Weights of a small masked image model: encoder arch vit, encoder norm layernorm.
Rows from block 1 of the decoder of a small masked image model, named by matrix and row number. Rows with one number belong to one neuron. Each number is 500 + 40 x the weight over its row's rms, rounded and kept within 0 to 999. All counts start at 0. Numbers have three digits each.
After each neuron's rows are labels from the 100 images, of 14848, where the neuron reaches its highest value: "place" is the part of the image that holds the peak. Only what is clearly more common there than usual is listed. The data: stained colorectal tissue patches (NCT-CRC-HE-100K).
# fc1: MLP up (decoder.1.mlp.fc1.weight, 512x256), inputs 128-255
# fc2: MLP down (decoder.1.mlp.fc2.weight, 256x512, transposed), outputs 128-255

fc1.359:510433538493500472522548601533473450503540485463495500569516517542502517455544507482500509517443545539433498568547513498484547527536456480524527458538445522462488523430518449509529505491484472435506504492491451542528437477578452501544532470514490493537438506480459453488540473501466470540452521481484485486541543512541508498482521448474507473479559504469561493484484473552457487459475
fc2.359:473491477551489464520420531482637522554453507503516528488431496510566500447580504572546489516547494505502554473575492468532512512596501509509432522524489493519547487534527554554545481450421504576529427420410504454491499516476517496532444476503527497471487494491555542524510518528458527534513461495492450498508530566485483542486482471498512441486490540493483435489509509492487507465465
place: centre

fc1.125:464539458565476536471464540522523505502516538508409458463540553442466446587477514522513515461540483548475460485430513540540470517496583474507434535515467512505487481438510550565536543461449511518468443562511488548484497474522542524502493493528506545553511505586529568458511515503549453476488432438539453521407533530515520430474484526419512547421497462470501482505560518501424535484505
fc2.125:527458540480579529481474459544474450505520517501565577484436508550532524507545565489438491511522506453397466490547499499465534519440449529501541463499549441559529505531444471371515479509505498517475582433506517514494466557486507489480445517455596531544483484495508422456516525465462484508512492536519465493501499484443525534516533484541506442533512541502516586525513469538541486451530
place: middle left

fc1.131:514528463484515499531477483542515488552475409492555490491503554455465519562466511506487550488571463510490413504514503455517542581522495469476517582427482464479482502527496538486500508598515463500536488567448469493459521505489500530463467562522419546515492613537502521497540553468539470502490495503533516480535512515552478450481465510483433549483432420507525393515587461510448482512483
fc2.131:632563515523517559495550466485536525482544543478527480498524468516503537478537508496516493488517459523510510532464514512513556505510505549448503507576480515555616516564510440515468510455474553422513511473496527418476474559497562488639440481461501551583443469517509527452517477468572572471493575455489430499434481517453495418507490536500486475524465517532483607501458530498474515512514
place: centre

fc1.79:467446522511514527532555510522426558500468502571464469466534449472472523520529583438446525487482552509518491467451440513546576551462506522474483415496597597542557473506524558526554454466508488555468544547531542411484477504473531458500538529560473474543501488464499559507496469494444447516515523508502445542503544514568606461489480542502483512516422519498582560501469514541448557470457
fc2.79:477520524517529537508511536512448528570490518497559521469542578486500535508467494501547561419487455488491514488419526452514539538487469506441497488451555502569499541419527497487501507500482450496501460506531497467478452470489506495485495482446460541446462559604502457578483534461505496485438443576488502505469523508536512499476492539508538517547437536480515498556491475498540567464582
place: centre

fc1.283:564473514475488463515530552519482514448548452442594522466505611513455489421534527533474533483469529497481498519461514439507453451451495508474495574524516513477510536487535526474435494543445454546479464548547530512516398473571521441472605481482527502431569467543476464554579501538403510514524449493523555468461576478491555493452562505538496474505464506494541531535439550537482455485497
fc2.283:540522513471467550503572555495482443545441527565477545527521465492455451533483563550455440528522442513481489482583480476481482487440508477460496499397470455502467500549506446546519414459486546427499532448473516501418474505524459569572523511549529512430476512490512553521433465487484449505490519431541456445441542452443464527492493507556445537456515477487435500537445459463428470516497
place: middle left

fc1.178:531503489518521479497533455459529548460427468463523452514546470536521514476493488470484509470462413512559476513546501520458550478520540468508484470455508536417511556427479504494446448582482493492533528474475523510429396508528515460542581474587530501483477506544501538501456515467518568452539497484518427477547441571476510548540505548466507463463544514548501538520538556487431552548592
fc2.178:530457482489519522472492534514439394513543489495519514526493515523531452438444533493458496509503483488532415456487516493531474550511507491460503544523501457558530532543517569508522543486591475461521474540557448498525541469466502467563415484485498487493486527535496492532486501447519490547445426573509511474493507510541563499506575453555549497528456493466488483473422525449543430429427
place: centre; bottom centre

fc1.118:571428489602458516496577480548507512425443474482537446501566558464459442507495490481447530508420559583475459449521514499466483493550527514491543477498519447478535469497463495449439555472526570508534453568589512536452468446514500483481479513424538461557538500544472481522509533547458397462501510436561483547512556518435452557455482466451482597497470476541501477540443442508479478432502
fc2.118:469518436477469504573494522474476571425444487500484509481460496482481513534511529466512522469562598468501497454533493539465550460449501505435479504471454558525534453509451495509434480445555526543426483491502514549516484535517436504540588506524562515537514524427500466480536510497507447501487547452502560519509482457553519469497580510420521481435501574539572525436514471559507455449539
place: bottom right

fc1.342:462495496534530452458505494441531531475459511463520497447445497437466528496557561469508536577485492479409476541544489482490369530526457477488479574485485440547494455463513512557501485536553492490431573470462519489449504453513515543502479490477425539495471473506541571552466481415461544472473470451441554503552510474528534421411612494527554452551482571532542467557476481465542526551531
fc2.342:524498493538526520515483497523479497542532510529466486560541493541515508474453433515532511437504539547545562469445518506518628469506539514501533431544515545431494528503481488497471518461432514528522442490552501478524473555508471478505548545530531512491549505462463407448510526561526416511517519569538440474487492539427426563590405524444490547440510446482448526448512487547456426457482
place: top left; middle left

fc1.420:488384560482494417534508488557508488531572502517470574460497478456509537466425483488527482515558550512479503497563573458561446525582485482524558419532493514496465517496501512542521539520566515480487458604536538533515511544497526462463522542453504468521485545473523499500536578483518521499523461562466458456496527563488493596528569497429501566541556436517539456389549498525485535425491
fc2.420:467523430546539557474529507447442483438409462497524508531449494565493453475494585501465471467473447459560504504423435461455521445435484553469526479448496471540514497500486548487459489472490549565509531489585497488422498454534506534485493483505469570542463443573439492559483475549462489510413502500558518481458463474515492488493467484451531431447450529499486564546425518514552542515510
place: bottom right

fc1.156:541491479485527520530463518474417528546489420497496560470520450447511505502552541486471577541518495558463457438501521518512473573490520441543542449401565527486549435483552493468545557416532498472502480505511546496477519485507524447469541505496500467533482512571475591499461489469523463546488536492545489490483533483518509566476543493526491508534481482490445521542485510499450485499440
fc2.156:423518569505468490437443505525500505555565500476526488465494449530516534459527535537491530512459482466509494540516458413475536470560459515491500455525479557435470421472521515449543460554552491550504526530457536516494470474495475541466475539491460562471609533488494490520490497520493486446444490552466510507431522536482464468526519465514485475532525484526571455430511454532461470520506
place: middle right

fc1.113:471633513371408482549547535489560518524562500465493477451442481413492477488514419483473503493568531521515482475526493501491476483508481447473538461498527541500489532539486522480499517549489466414530674635503422430429533559530592551556512553508504497512462507535543510438516497488597523485499509495500454513472470494472510512518479533479520463547486485517464532494538486522496467500489
fc2.113:630449532575554514493426468522441470462516527535548494507460568567486516476504563472562536471459500472487492493489518522493529495526516546522481561530525446471559446510533497497482472490529561619582434464519621564533446452410440448481407421484486489500516470498437501593508512525422516442482547528509510497540550502543522455485562498504525583508483548487500418505442483492501521522493
place: bottom right; bottom left

fc1.161:366474498428546510524552631499522473572463523515502559472525569507514483458495461520483517500487538463488540505466577531504506452568546518466457537493499450534451510582554498468541496501468517460512449544506550524466481543536460551440525504488563542515462546524431519426477467428505521559451495560468547496487538528440479508451551493560489498582458522538459440473521461463472518537495
fc2.161:445439482520521483492585417539413500492586501473491441484502440469495526533479437461489520517522518588488457557504491483474483517502454489477527442507489550584559526487472446442416554514468476492384481417453413401464577510539548545486517466462505454539502459505486452563493477462534516490521505489456477554467454529514526510536431506429503481437479463507532480534505480517486547461551
place: bottom centre

fc1.366:502527481457524486447469581424474473438498464529544471505518492490511513497503535476535551478487479516509543474445475548483500557507559434527490580538442518452509535483491439398560443517485541590487437513539459538488489500509513500484504524431521534575435531475535471526546552524377460541508524481505478471480442475488571470489492490510396435502598516467478505512469505507565497521461
fc2.366:521523590479545460488507574613528483590549536524565524522500512479480536496549556548531550464435466521489515384516563515498534501511519516521510474518498568416519436555516482574475487488425543596523525517470511486557542389493518442473535435520509534552555593508555498498486484522512537487409576415447484492529443478514541491496502469548554467499550561540583542508507457496520515542566
place: middle left; middle right

fc1.108:449473529484482452506552461513491472484440500438464519493423495519522555530443453496604511507448540546554476529563458555493492440619547516451522479521482485566510464479540422468510484480530545506558447459488471522506583503469468450490554517462517495528469466487559434493484499534522512521539523442501489452511516501524434527489546566420518514584492520558481563518527492565470479537502
fc2.108:471493483546559541503462508497464499485553550551515500539571534472533466486591549456440525539537433457483582467462536434487500556421441480483514511482511524455482568516441548560482526528517464473443553571526553512481471534577534536462500545561498530405527522569464561491487514456431534510458514529536521554486539508501546492465462466556509481423533510476582453490503529425521518454478
place: top left; bottom left

fc1.102:470459555532461496557474485498464483424534467520477473468463455514556526406515602485507561482523492448488546504558520505512524559448517510457496465488509520497531475425462557478527528457497495487517474420532555458482512639484472570504449483465483516550547480506524483499542497475568489454506504465520553454575474525428455421466474511507531494504475492497539502504504512435484496541477
fc2.102:530561426522546536524513564456506498532500533444505514486509522444437460583474424540456467568516531519533499510456512527531450458538479475554482525507503455531472531522502464524483483528521470533471519532477521598544513443503580441531528492523495507469464537478450515507422543578395507575494468534519452507444514484575531535554555504528512498482490493509456471499474476530519505470500
place: bottom left; bottom centre

fc1.203:537519473456544498485533477459479490480518428527431505461521503496475501501519477523439491565516483467460496469560572454569445516512456494541485504436470497501569471500524495484463500502470539504470539524415512446540568478481473430513494539587490481523461434495450441521437524421446443577495435490506486499472452493532480407395555387472485516557468457535470484562533491438500539461455
fc2.203:538538574531416519545496502504480527487533574506526517483493534541467508542508496456549470481480595501517492482523497572472456483433581458497469495500544493492502486487410491518568521469491530444486486484523513553512508573523483565498533490432517446496556517456509490475572487565551535416454608415516487443550605465458514543564470520490466536498522470456484430453497470525480438551576
place: top left

fc1.340:516494490521435452542493493556462467462467539478532514547605639502565524488491501520459529464506522509510496546504555591502506440548415467488520484525524485488492475486518461486455468502474536508566470501558488550433539522574498477490502497512484552541563458505490462492432504535453439482498509426553495488473524484433607531492458447425446483472481566522524516521558458483472457544516
fc2.340:486487528493539522471535518455514508491494477445479406516448504559464485524557495487577470483515435469493463513489462439532572470538564545503462479438535537473517597512544479559519487541465475519493539595524466467550510449464471541499521436529480487426476562485467530533547510506520509601501498555461465430576405537527521494545405591565483519472477506471489517509515519496525480420504
place: middle right

fc1.89:522501556498480485472479443519518471485535549459478519492532463548550522460598532510559534532581437528594444419452541463471507508433563453501529472512528559455438507505500439473527565454515552585533531481488515407505501524542552489554525457424469488586504469588447521508492473500439523492551482530506430443479461533474464548443462497520451554489496510520476549574486423540539513510550
fc2.89:558499459493560463493521549494523508537513523586531382556473552570475499524442542454472548530466554471414555525509455530513499553560444537520491531441548487552560542497461542485531466527486490544502553553547537563444496490459474542496459550504524475477447516394533525466510583497526562505444464461505595509570445481558525504571549477522496538503470462461428501451499502496482424520498
place: bottom right

fc1.375:521404486516503447526519471526520522530487509523566558531479552537504458424452445499457522552530518526533431541488581512511483493502498403495508539473522544491508565520531497542540539535505563487420511558513494504504500500436523480497554446490528489470481509529523448497490498540470454539418543456438509476412478466516483562460582439439482505571400533552481460492476571450513484445488
fc2.375:449593495471476547467502527514523502540503500457518499535517473504536583570567521512517524436514527520496538443483422553490498517501517555515488533515481450533486415445509558451511486446462503488560474524512492479479437474540487499492478564525474461484512546492462607527518509525511602505563482597573482499546505546448495507487445558616575508462602515449505530440560476473518549587523
place: bottom centre

fc1.104:424528546453479583530493573550550512477518559538519495434580510533422531526440521483494465467472477498505523465488464461467544478472500502447579531469491499561494398563521524553501466467517460479566468503532477514536519495473517489494426549454554521507496516494487519488540530477463518471462395452508463448564529511474506524464382525515400429472501491479551486480499477480566488458473
fc2.104:534496509486498427501526449465451489456476453434454492545428456449546466435558527539487504525523516521499474510458523469518430485481483461514415494500533527459524604445470490457493481533478501503454567446426478430461490484503504505497543463576437491535482472498492498498488453488561470538532512499470523562451472499534491458555584496429630551474505468514427492515425547551465517542511
place: bottom right

fc1.409:490496588490491469550501485485482469477449519452495479507511495420544447487480490523496511465505534535518525529486527556487525456544519525508492505482516479500551525491457542390524497473507502445447483499469514496462551532544535508452514474509540488517403540402514434497549493490495572491468447495526449525545491495472461522479516487453511495462510559489556458516482497440462432458483
fc2.409:526518444540524578512532520502510492551589498541493508507489470559433510555563473505506513581487472465542499482501431430521472572469463454512516491536482515528449475490519435574521519541468510512502503529478537558531452519486457527556490519469444477447552491618490498561485499506481416491541599482526555521457512483539568506526519535545515499520557459512448513480515490556497536569530
place: bottom left

fc1.477:479524487497518548467505471540450393560536494553478532490559474466515542506546558555502584576503495481447494567427547578430434502378501451484603524508432497529491469484502520526525536534490445505488542532549514490495521520558393454481531509505403490605531504509586476502517537483531476542445502454540465500531488454523549519518480482478482524461513591528464467536509534482478412485525
fc2.477:491518502436482403487497547479575522477465528417505485489474543594578455499503443504477454404516501498589467509544498426505503529622497493525460445463531522510517460574494515533478483464529537494548489474504458484506474463414577562467430500476608503379520514437439544544458490493536539479503520497471593486484494514448447518497546485561523449543477418438501497475519432443468551494500
place: middle right

fc1.349:530429511491504501488487458458585494496563489492541525498496506522488485511493521519451525512522451545523575475485504489498489517425527483489494423522500478484529536395551531537453463475484479497492540550480474487457515544518604477520471489483532530557472456472480521461535460515533448509428486464521488474490510564488513469575548566454494453488446483462492487504360534508475486472477
fc2.349:513523516514489468520478536538444480538443508499528483456467476446495550467524475481537434462475505488434386553557519528519529493574468489495531554505505542529475453632450493461549522539515532533499461487489519493533486456474380491510517479511478445466479560554517495534494548526491533492583504484494529484493514444495505544425478452542529546536477520505528487523599454506558509482521
place: top right

fc1.385:402499535528482455479489520449538539537464522458506471411505515433499446541550569508501512573404564433526479494534480440442564482558463527575520528525510551424556535443544504492552509433473509519485465478473469420475522455475524501515429438477414518494576510515465511598522531585461492479488514467465518526432496510443551611551571529519514553531459480444499526497500536484556519520526
fc2.385:458522439442508518476476474528482457471530479522485539551500474539494554495463491468492508463589424609511503471492532562542455503424527465434491482478485454543447496531457482476461479551534458473524549521492509531478444483501442505482535560543624468501443495497511479441488445453576488512557496546526470462580487456578441423427447476467510455439529510545480503509483448480434486468526
place: top right; bottom right

fc1.264:479423501542494458431495487570481464439464438486502494530504585513441495528511567542537549535471464536525468513529575483509478557461516457430597460551486529411486530584557490458440470515542549430556547450515504527511472463549558538412595532497542518466544458471475512452480484480529517489552462501514482453452538501434457452513521504500451462505496473475535488435483581476479501516532
fc2.264:455481524459557557561521507433519544511540507481437498499491417488576452451486432477461466489531524452463558463516407505481490488553501551513408523498498470602505503531457492508568499525487480556435450586502544540504508533498481482487399479464491462586421510499551547536553486484479459454489554500511494531514485554533526550508548565496553532502488503501483539554521437526573529514447
place: centre; middle left

fc1.490:562529465477552493576473483473508513522434472472533429507519517459548483479422552535478519486532526532445523525503453552482533487537492478483553517590447542535542541540489428449498532452492452388476511481483526543563420521519457554478474506512530466540443469543523528471433464464515500466482512532487509448487493467505442404579465518498520513501578517445420497450509484531583451431524
fc2.490:460511557560471530451521508574534511474542501565498524515461480506449490510605461499520505516486484456573472511528571443565438515481514480549431494367519453506480469510533584569501436572463541556486491512465499496520565522531551483572512504485471521473609499451482463536575564520483474576519495475527499549516451542487568565439477481529441475484463462548563486549505519467493553602475
place: bottom left

fc1.338:507502537527499547480463450475465560546454498562465454566496475420540510442525651421519546500385519469441480446483458503581478535570546505551458514500501498541514520574486451488500530549470521457527465494444551501417544527573456502427492441455523513501575519448501506507425545483534483500473565537510552490543496497490539547519500513554493432483460514536500489442561472451479460524481
fc2.338:490497490503484462488496525543520476465517502451540578420551486560492477530493369599442457516542501596580485533514599555444538477480476518463511475435452538494468487449469559497464472446508436503487520553531458476517465452466541523551466562485508479502496462587465484522572539518470461539480433509451486532512496506436548431486524516419465555487559507453471478536466525540543479489560
place: bottom right

fc1.181:494491462454532441457525525511512401567528548497492541478450432554461473425454473496493536505550519431500519431430480514545581534503529480521559570518492531588534478461547536495492460490555535440463493522513548490464461430506547591475496556495442461548546470522448485492452505471549506478520468513521494488524463538476464578521508562536449501546444463478500425529491454449531573483496
fc2.181:496537485448505579472529414454519518428503446435507476455492473456502504560533541469475494454441481572540493596532491456529382446487463519557435488452479473393528498528455474491498490542490482528500489453476474461474493544542458444492482450505519483444426495419566449505523480497466451529446546413433504440520532425535555490428528446437508485467552495528462541523464505505440456510492
place: bottom right

fc1.308:530486470454479482439626514478461478468513567520529502541506507491459486528533433537495555529530408535473488503527475496546519506519490489594578516558387498431464411491444511584516500444427517494447496549494460517532446485451482485554476490574508531473479527495473483483502553469495452530522531505403462497472558444450550481460483493460521475487516547475488478462473456558506413540526
fc2.308:459486478469479440529407428518547519527482440455480523482582516476479480497482577432505443539501560464536518470439534530516500521487481484474461463492553512542543559528530543428448507542528513483521518395456494433413478488564495473456513509412488446552471484487513473451499450494541602467497500465596490515535436565519414518530518489523482483561552467537521475542490549419476554462423
place: centre

fc1.460:480517497518497457489556501492442553510405479470494526497472501539529574458500500532492578564528521539455532514631544476532484510556466483484495526525495496535491466404540391577548508482482576607521573506427521595476453527501467466452483481533517510511482485449506423461509467427486592529493519464495500556528447542478447449497548518518461505480495394458578556477460474466470533466477
fc2.460:531399396509514558463443538467513451496557520482514449541460520445503434518518488538491458470543493486471487483391541499451494527473486476483499473546552502490570535530458572422467547474493435480550444546552552525565565485484501463514458475473472534554546536561493535498409510547472464532497509560510500431454563457478512516521414494468513477513501587533469439504486405499567505539587
place: bottom right

fc1.265:489443481510491475456502556558478497500528430587486496463504443476481478525495525527588510505464573529448516560520531530535510460501534537429477501497427481501548478513461537496517458528567490490504515546502496530466544572573459496452446511479431487471546447499520386478495511452526497495532487418471547514545474462503504544534518483419507490498461513566400525550536421555519522505587
fc2.265:467544474478537531511478487480501545564509523392468552557481533499530514498504519470482515487560466460608488450484469481534451532496464476604530487541553489474502483464517477522504481442469471470550538486554506445519433449516532578478544439496552512524505438499427562530493525504522558456483513599523447488519602493550488492481492481552490475427508505474539537481485530472491514530503
place: bottom right

fc1.281:449484508469499520559466527599473561484509452576492481465480492510508536591486491551537420385545468531568576517509492534418555536441484449492550499503527514535541533481501540548521434533448475462584584518506526511469583516493419517520476570502509477488499434526510526512513549493465513515541442471513541456505463477494467486488482497515475492494564484462554487502514452499469582400476
fc2.281:427445569478480461481508499530462416406512510519446461499515502476501472540448485559505518460440511460474488475487495449513481480501498442492515513617489455511468528429452477540491547577526429448485494476514462524514456479531515509505486499529422443524454458472524453505423472470448530499525471555462482475465539503540500533514487493489478504553578442553574607468502527487504511449517
place: bottom left

fc1.155:469502532475477579504462535440505446437497492503515557558497484535589452397575431440514525574489567461449471501485549524484564545617532490494464512508549444519457438542530547440477461507498559541485503486567531496494438525431467525539562467529498497496537491547502498465442428493432442543515484443503526491492450460508494480516554551532466446481519471489581527446506492507418477493435
fc2.155:485531403370501570505435553507467564473489543436472482502559487502530462548496423426486481578436563479538489544537423538462503539428519491550503503546482496528446429491482467463421476508482456476540443471478502480507483494473556474571491532489509526501494517503368506546543492509464514483483549399511441452561522513484432438474528501528554510477513509520572479480508554560514480532572
place: top left

fc1.246:481500575523563512536557484522457572507492456513506476442445457466547561460549477514508530455522522534464431417473600508539534483502484507480468467464494492533459525555493503540456425436557568487460527544453424483490523522465524508479485499497465398505557511503540513506532537572537606426491541481520460473482500515449457485514530436483468514442507476500503537444572515498551470523533
fc2.246:471531490454473542516531557535476387537582450548571451460553521505530453542450472520516486457527499539542504586572513492498485524522517508403580464389506489423468513492453495536500472502552486424498507484534547475484531467469502567512536480467540467526418489477471489481427491487521479521494491555461494474469520502516402445474510447559479469500487500505516401473486469506499553512551
place: top centre

fc1.348:443502569514479495468512454508505527495455519454453482533506515376503505462470520579498524420525432495468504512475532555492561527521510578543507467519438514464495517498478514422560554489512600400467540489482525502490549531491539523489553502485520519485527526451470537519448514495485470498563537509463555488486474439500483469473462539449450502536481484501485500457580515478520488538471
fc2.348:469546451494526537520519553570501465502577444475502516431498484571508485567489452464488495577508554486522451458489450456468456493480469479488558497497473447540528536520566469549470450555462450556503463515531507524497448549525503498478517433499553506497539459510483483462487484480509575514534549452511465509537498528536507429531481446562616500441529538540538524475521480455480501473556
place: middle left; top left

fc1.356:479503519418516517569489603559504433477496456433513504479494520477471526440495532527483502499529539503504511430567575435492458557569477475523471502478498539578513471543517435502531481456511528550441514506508528529448471534539512476510504540497500480534513544507521478397482582520510502469500498530477449556436472541518482561449523479529423485522513499480470417482428501466478587558500
fc2.356:497473421515539503501534455483505508555514514545467508477489490446479471486441511445477412501550452497562490537497577536522538499532454522516497556444528427598567501540484438477546491534496531468387407413439481453464537446492536567517492542442542413526479516525539535526496562472521463529499504475478524524592545413474484501419546486500467465472487520484411500438514521500478488522464
place: centre

fc1.196:464450532484441499460526549561536503523500574406526522486529438391492483547506530572508529502508497483492461438476515441439467488476585501478481502604514528454441537573490524480475452490512532452541490543484486531539460511482444455550521480577503599513483537554501537570514468513543501439578418431499542551524438385481494531514477484477510474498475463460524554494510444541445544510516
fc2.196:526541449484520496542466505476452506460468470576451562560463547556563500447484469399422483473514490486497480563483488511554524531500424534509528443412478478515508490478531459499543588501489453475505482516525443469459481500484549494420509506445507415500517469462477472440508528502491491553417570561522464472475508616514505498451505494501490540503533532530482439493498553462547474442464
place: top centre; top right

fc1.247:551523463448490541498460552543505455534546523531561475462436451449447477483531501471464472508437473531532488536464491524501563476525478535464488532504506509467560496512524433519463520513488503453439523523417551456527536515477502510530471586557510531481493531556500456466498525459451494502466490445509539474414571486536480498440587411443462480466488458509508470526499449518586529464480
fc2.247:519370532503514432499516445478532469465501477509519484472494541522503503528513477502497581523512567515499526465506509468496402510511483496551492441463530520540424453451515505518536470512531474528569489476542491464491530467498539523529520451530514467496554430430521490488534452498432516524502493552479436544514482517411501532554449550502488477540420452455463532487548531506402444493490
place: top centre

fc1.5:479483505530496521489510450522584479577508545507507520446471517516518472411516543510566520487491499509593426515495469503491517489492536450509440530557551547551528389511495537506502499472479459556473537519505425579504515431465516564486548440480433500468488460450504464535532529452444461511448465470426536519483494482439567509404541461530535490512468484498508492453530420433514491470553
fc2.5:574505468522459475505547510496480470426501429562498532532512500506499527549526506437451445490472513483442594541480554506508452492528513494475575529432459438487524620502498499473545469559520510458560490544537520459456467479483509450496452546507504499468525519582520508429498498558485508486566477519476509507523524523553445486596431548424448500509537489518528492499470533556505504557463
place: top left

fc1.130:501490496541516542488514454479512466549424529502487547441559520528511538480511512384415494457426373463436467469461475477484564496553504553514525535559528548453449516467541546478552557517486529541529498517486448446520490451524495495440507461527438549557499461489446478539519474415509518496487543474477440502542510474549544542510449477448537412457445535453488518529531514514518562533517
fc2.130:502505549485471416459468513464502494429548457484533508435445462450478479463533558531487525493512547509500518498558514504539445545443493469568472517479489549535540562478490495586545511464484505435504475514499539533491523484508600530476418514459555477470474523559535446450504582483515503580509498549503529475532495462508526555461539502517537450489536468503539600481557479479524436497447
place: top centre; top left

fc1.94:517480493493477543485567453561504495455589396512518539453514584511485512388476537504506513512456526498527525486509513557505413513546510494489562482457484505505520465525483458588544548574541570525514462541554518567527473450556474520432448485517448523498513495496472480544538500422495467562521533493531561516500447516543448473495496518471487545462468576585489524571526410440507525458542
fc2.94:476511511438548540526399484491540481527493453503526497483434566538500466622515482501465528519521489503556535524456450418543476493481449452504505491536490490546420567496485565511492478503443461490481490490419395470558495487447483484555588546479560541531462551527497479462526562485437516498469540537586577439568441494495472576580481499408471528494533515504485444434497503559517537509461
place: middle left

fc1.218:544506514469577451504545545476498405444517541473518514479635464493540490573482522504428491495524512596433489450548507519500528500437525469495428448436496529468490572489544500469525436537505527459494472458510517553464466539556502508468495445509439514474485524557508487501473542523485483426491447466516502493496451448525491508509431479486522478559532518476537500506513455604436491565426
fc2.218:420530506571464550521474464558523523510538467488526503501396525499563514430568465463497500466481520487563492531403481447487465512542487470455551558495458498461536449466392506575531557472467471504453499486473474463465527469502470581513488562461540494530494527499450572507483389508498517519510543531513468502547539502508496467484514460497434503448481441513498451434466543426496552417545
place: middle right

fc1.267:448539569493502529520452518494513532594476472552523506495509549542489468403515475439434531569503444501482461491520479557488459581511501527452500565499452514439512540498569508581442556554511464479471471513503505474434512454505579477497557524444454497509430473496493496501497430564453430455467500446492469518503465406533501555506490487493560518474477488493457529447504496496530475538455
fc2.267:501450452446540478480501479484564515399499514423492505538470418492545530513454529581534518439492583507509528484456473496524495426469502496531503480504549505582456446514491469435537420433473511485425500538504459522512444518426379495460378439534472513505530499477534491510543575447515486535522461547480505428465485539428547443467522512494433436535523486479484476509477466466506505483514
place: centre

fc1.498:490525511503434567580566564583486426525404519462497501479495476517504520532510504539495501423461498540548584521466459529539448537526446533463522458500495463493458575466534516512391489404448520410497408462495557535493513491502536470433471567510537471518464495567461478492548565499441455487487545525618488485470492472476552489461470505539497504442499494397534560421506448561502517547526
fc2.498:515534497494563477496440461407512510440566498552522464556534511480493500448541526477506517565489485434473407476538517430469526518434556521541497545478517539523533424538470520507537488583564476536488582486513436464568525510532467515551534460509479553465527467470520523523454453479549504543509459447461484491525579513502462522560495491452476487547462507588468463553507533449509505460469
place: top left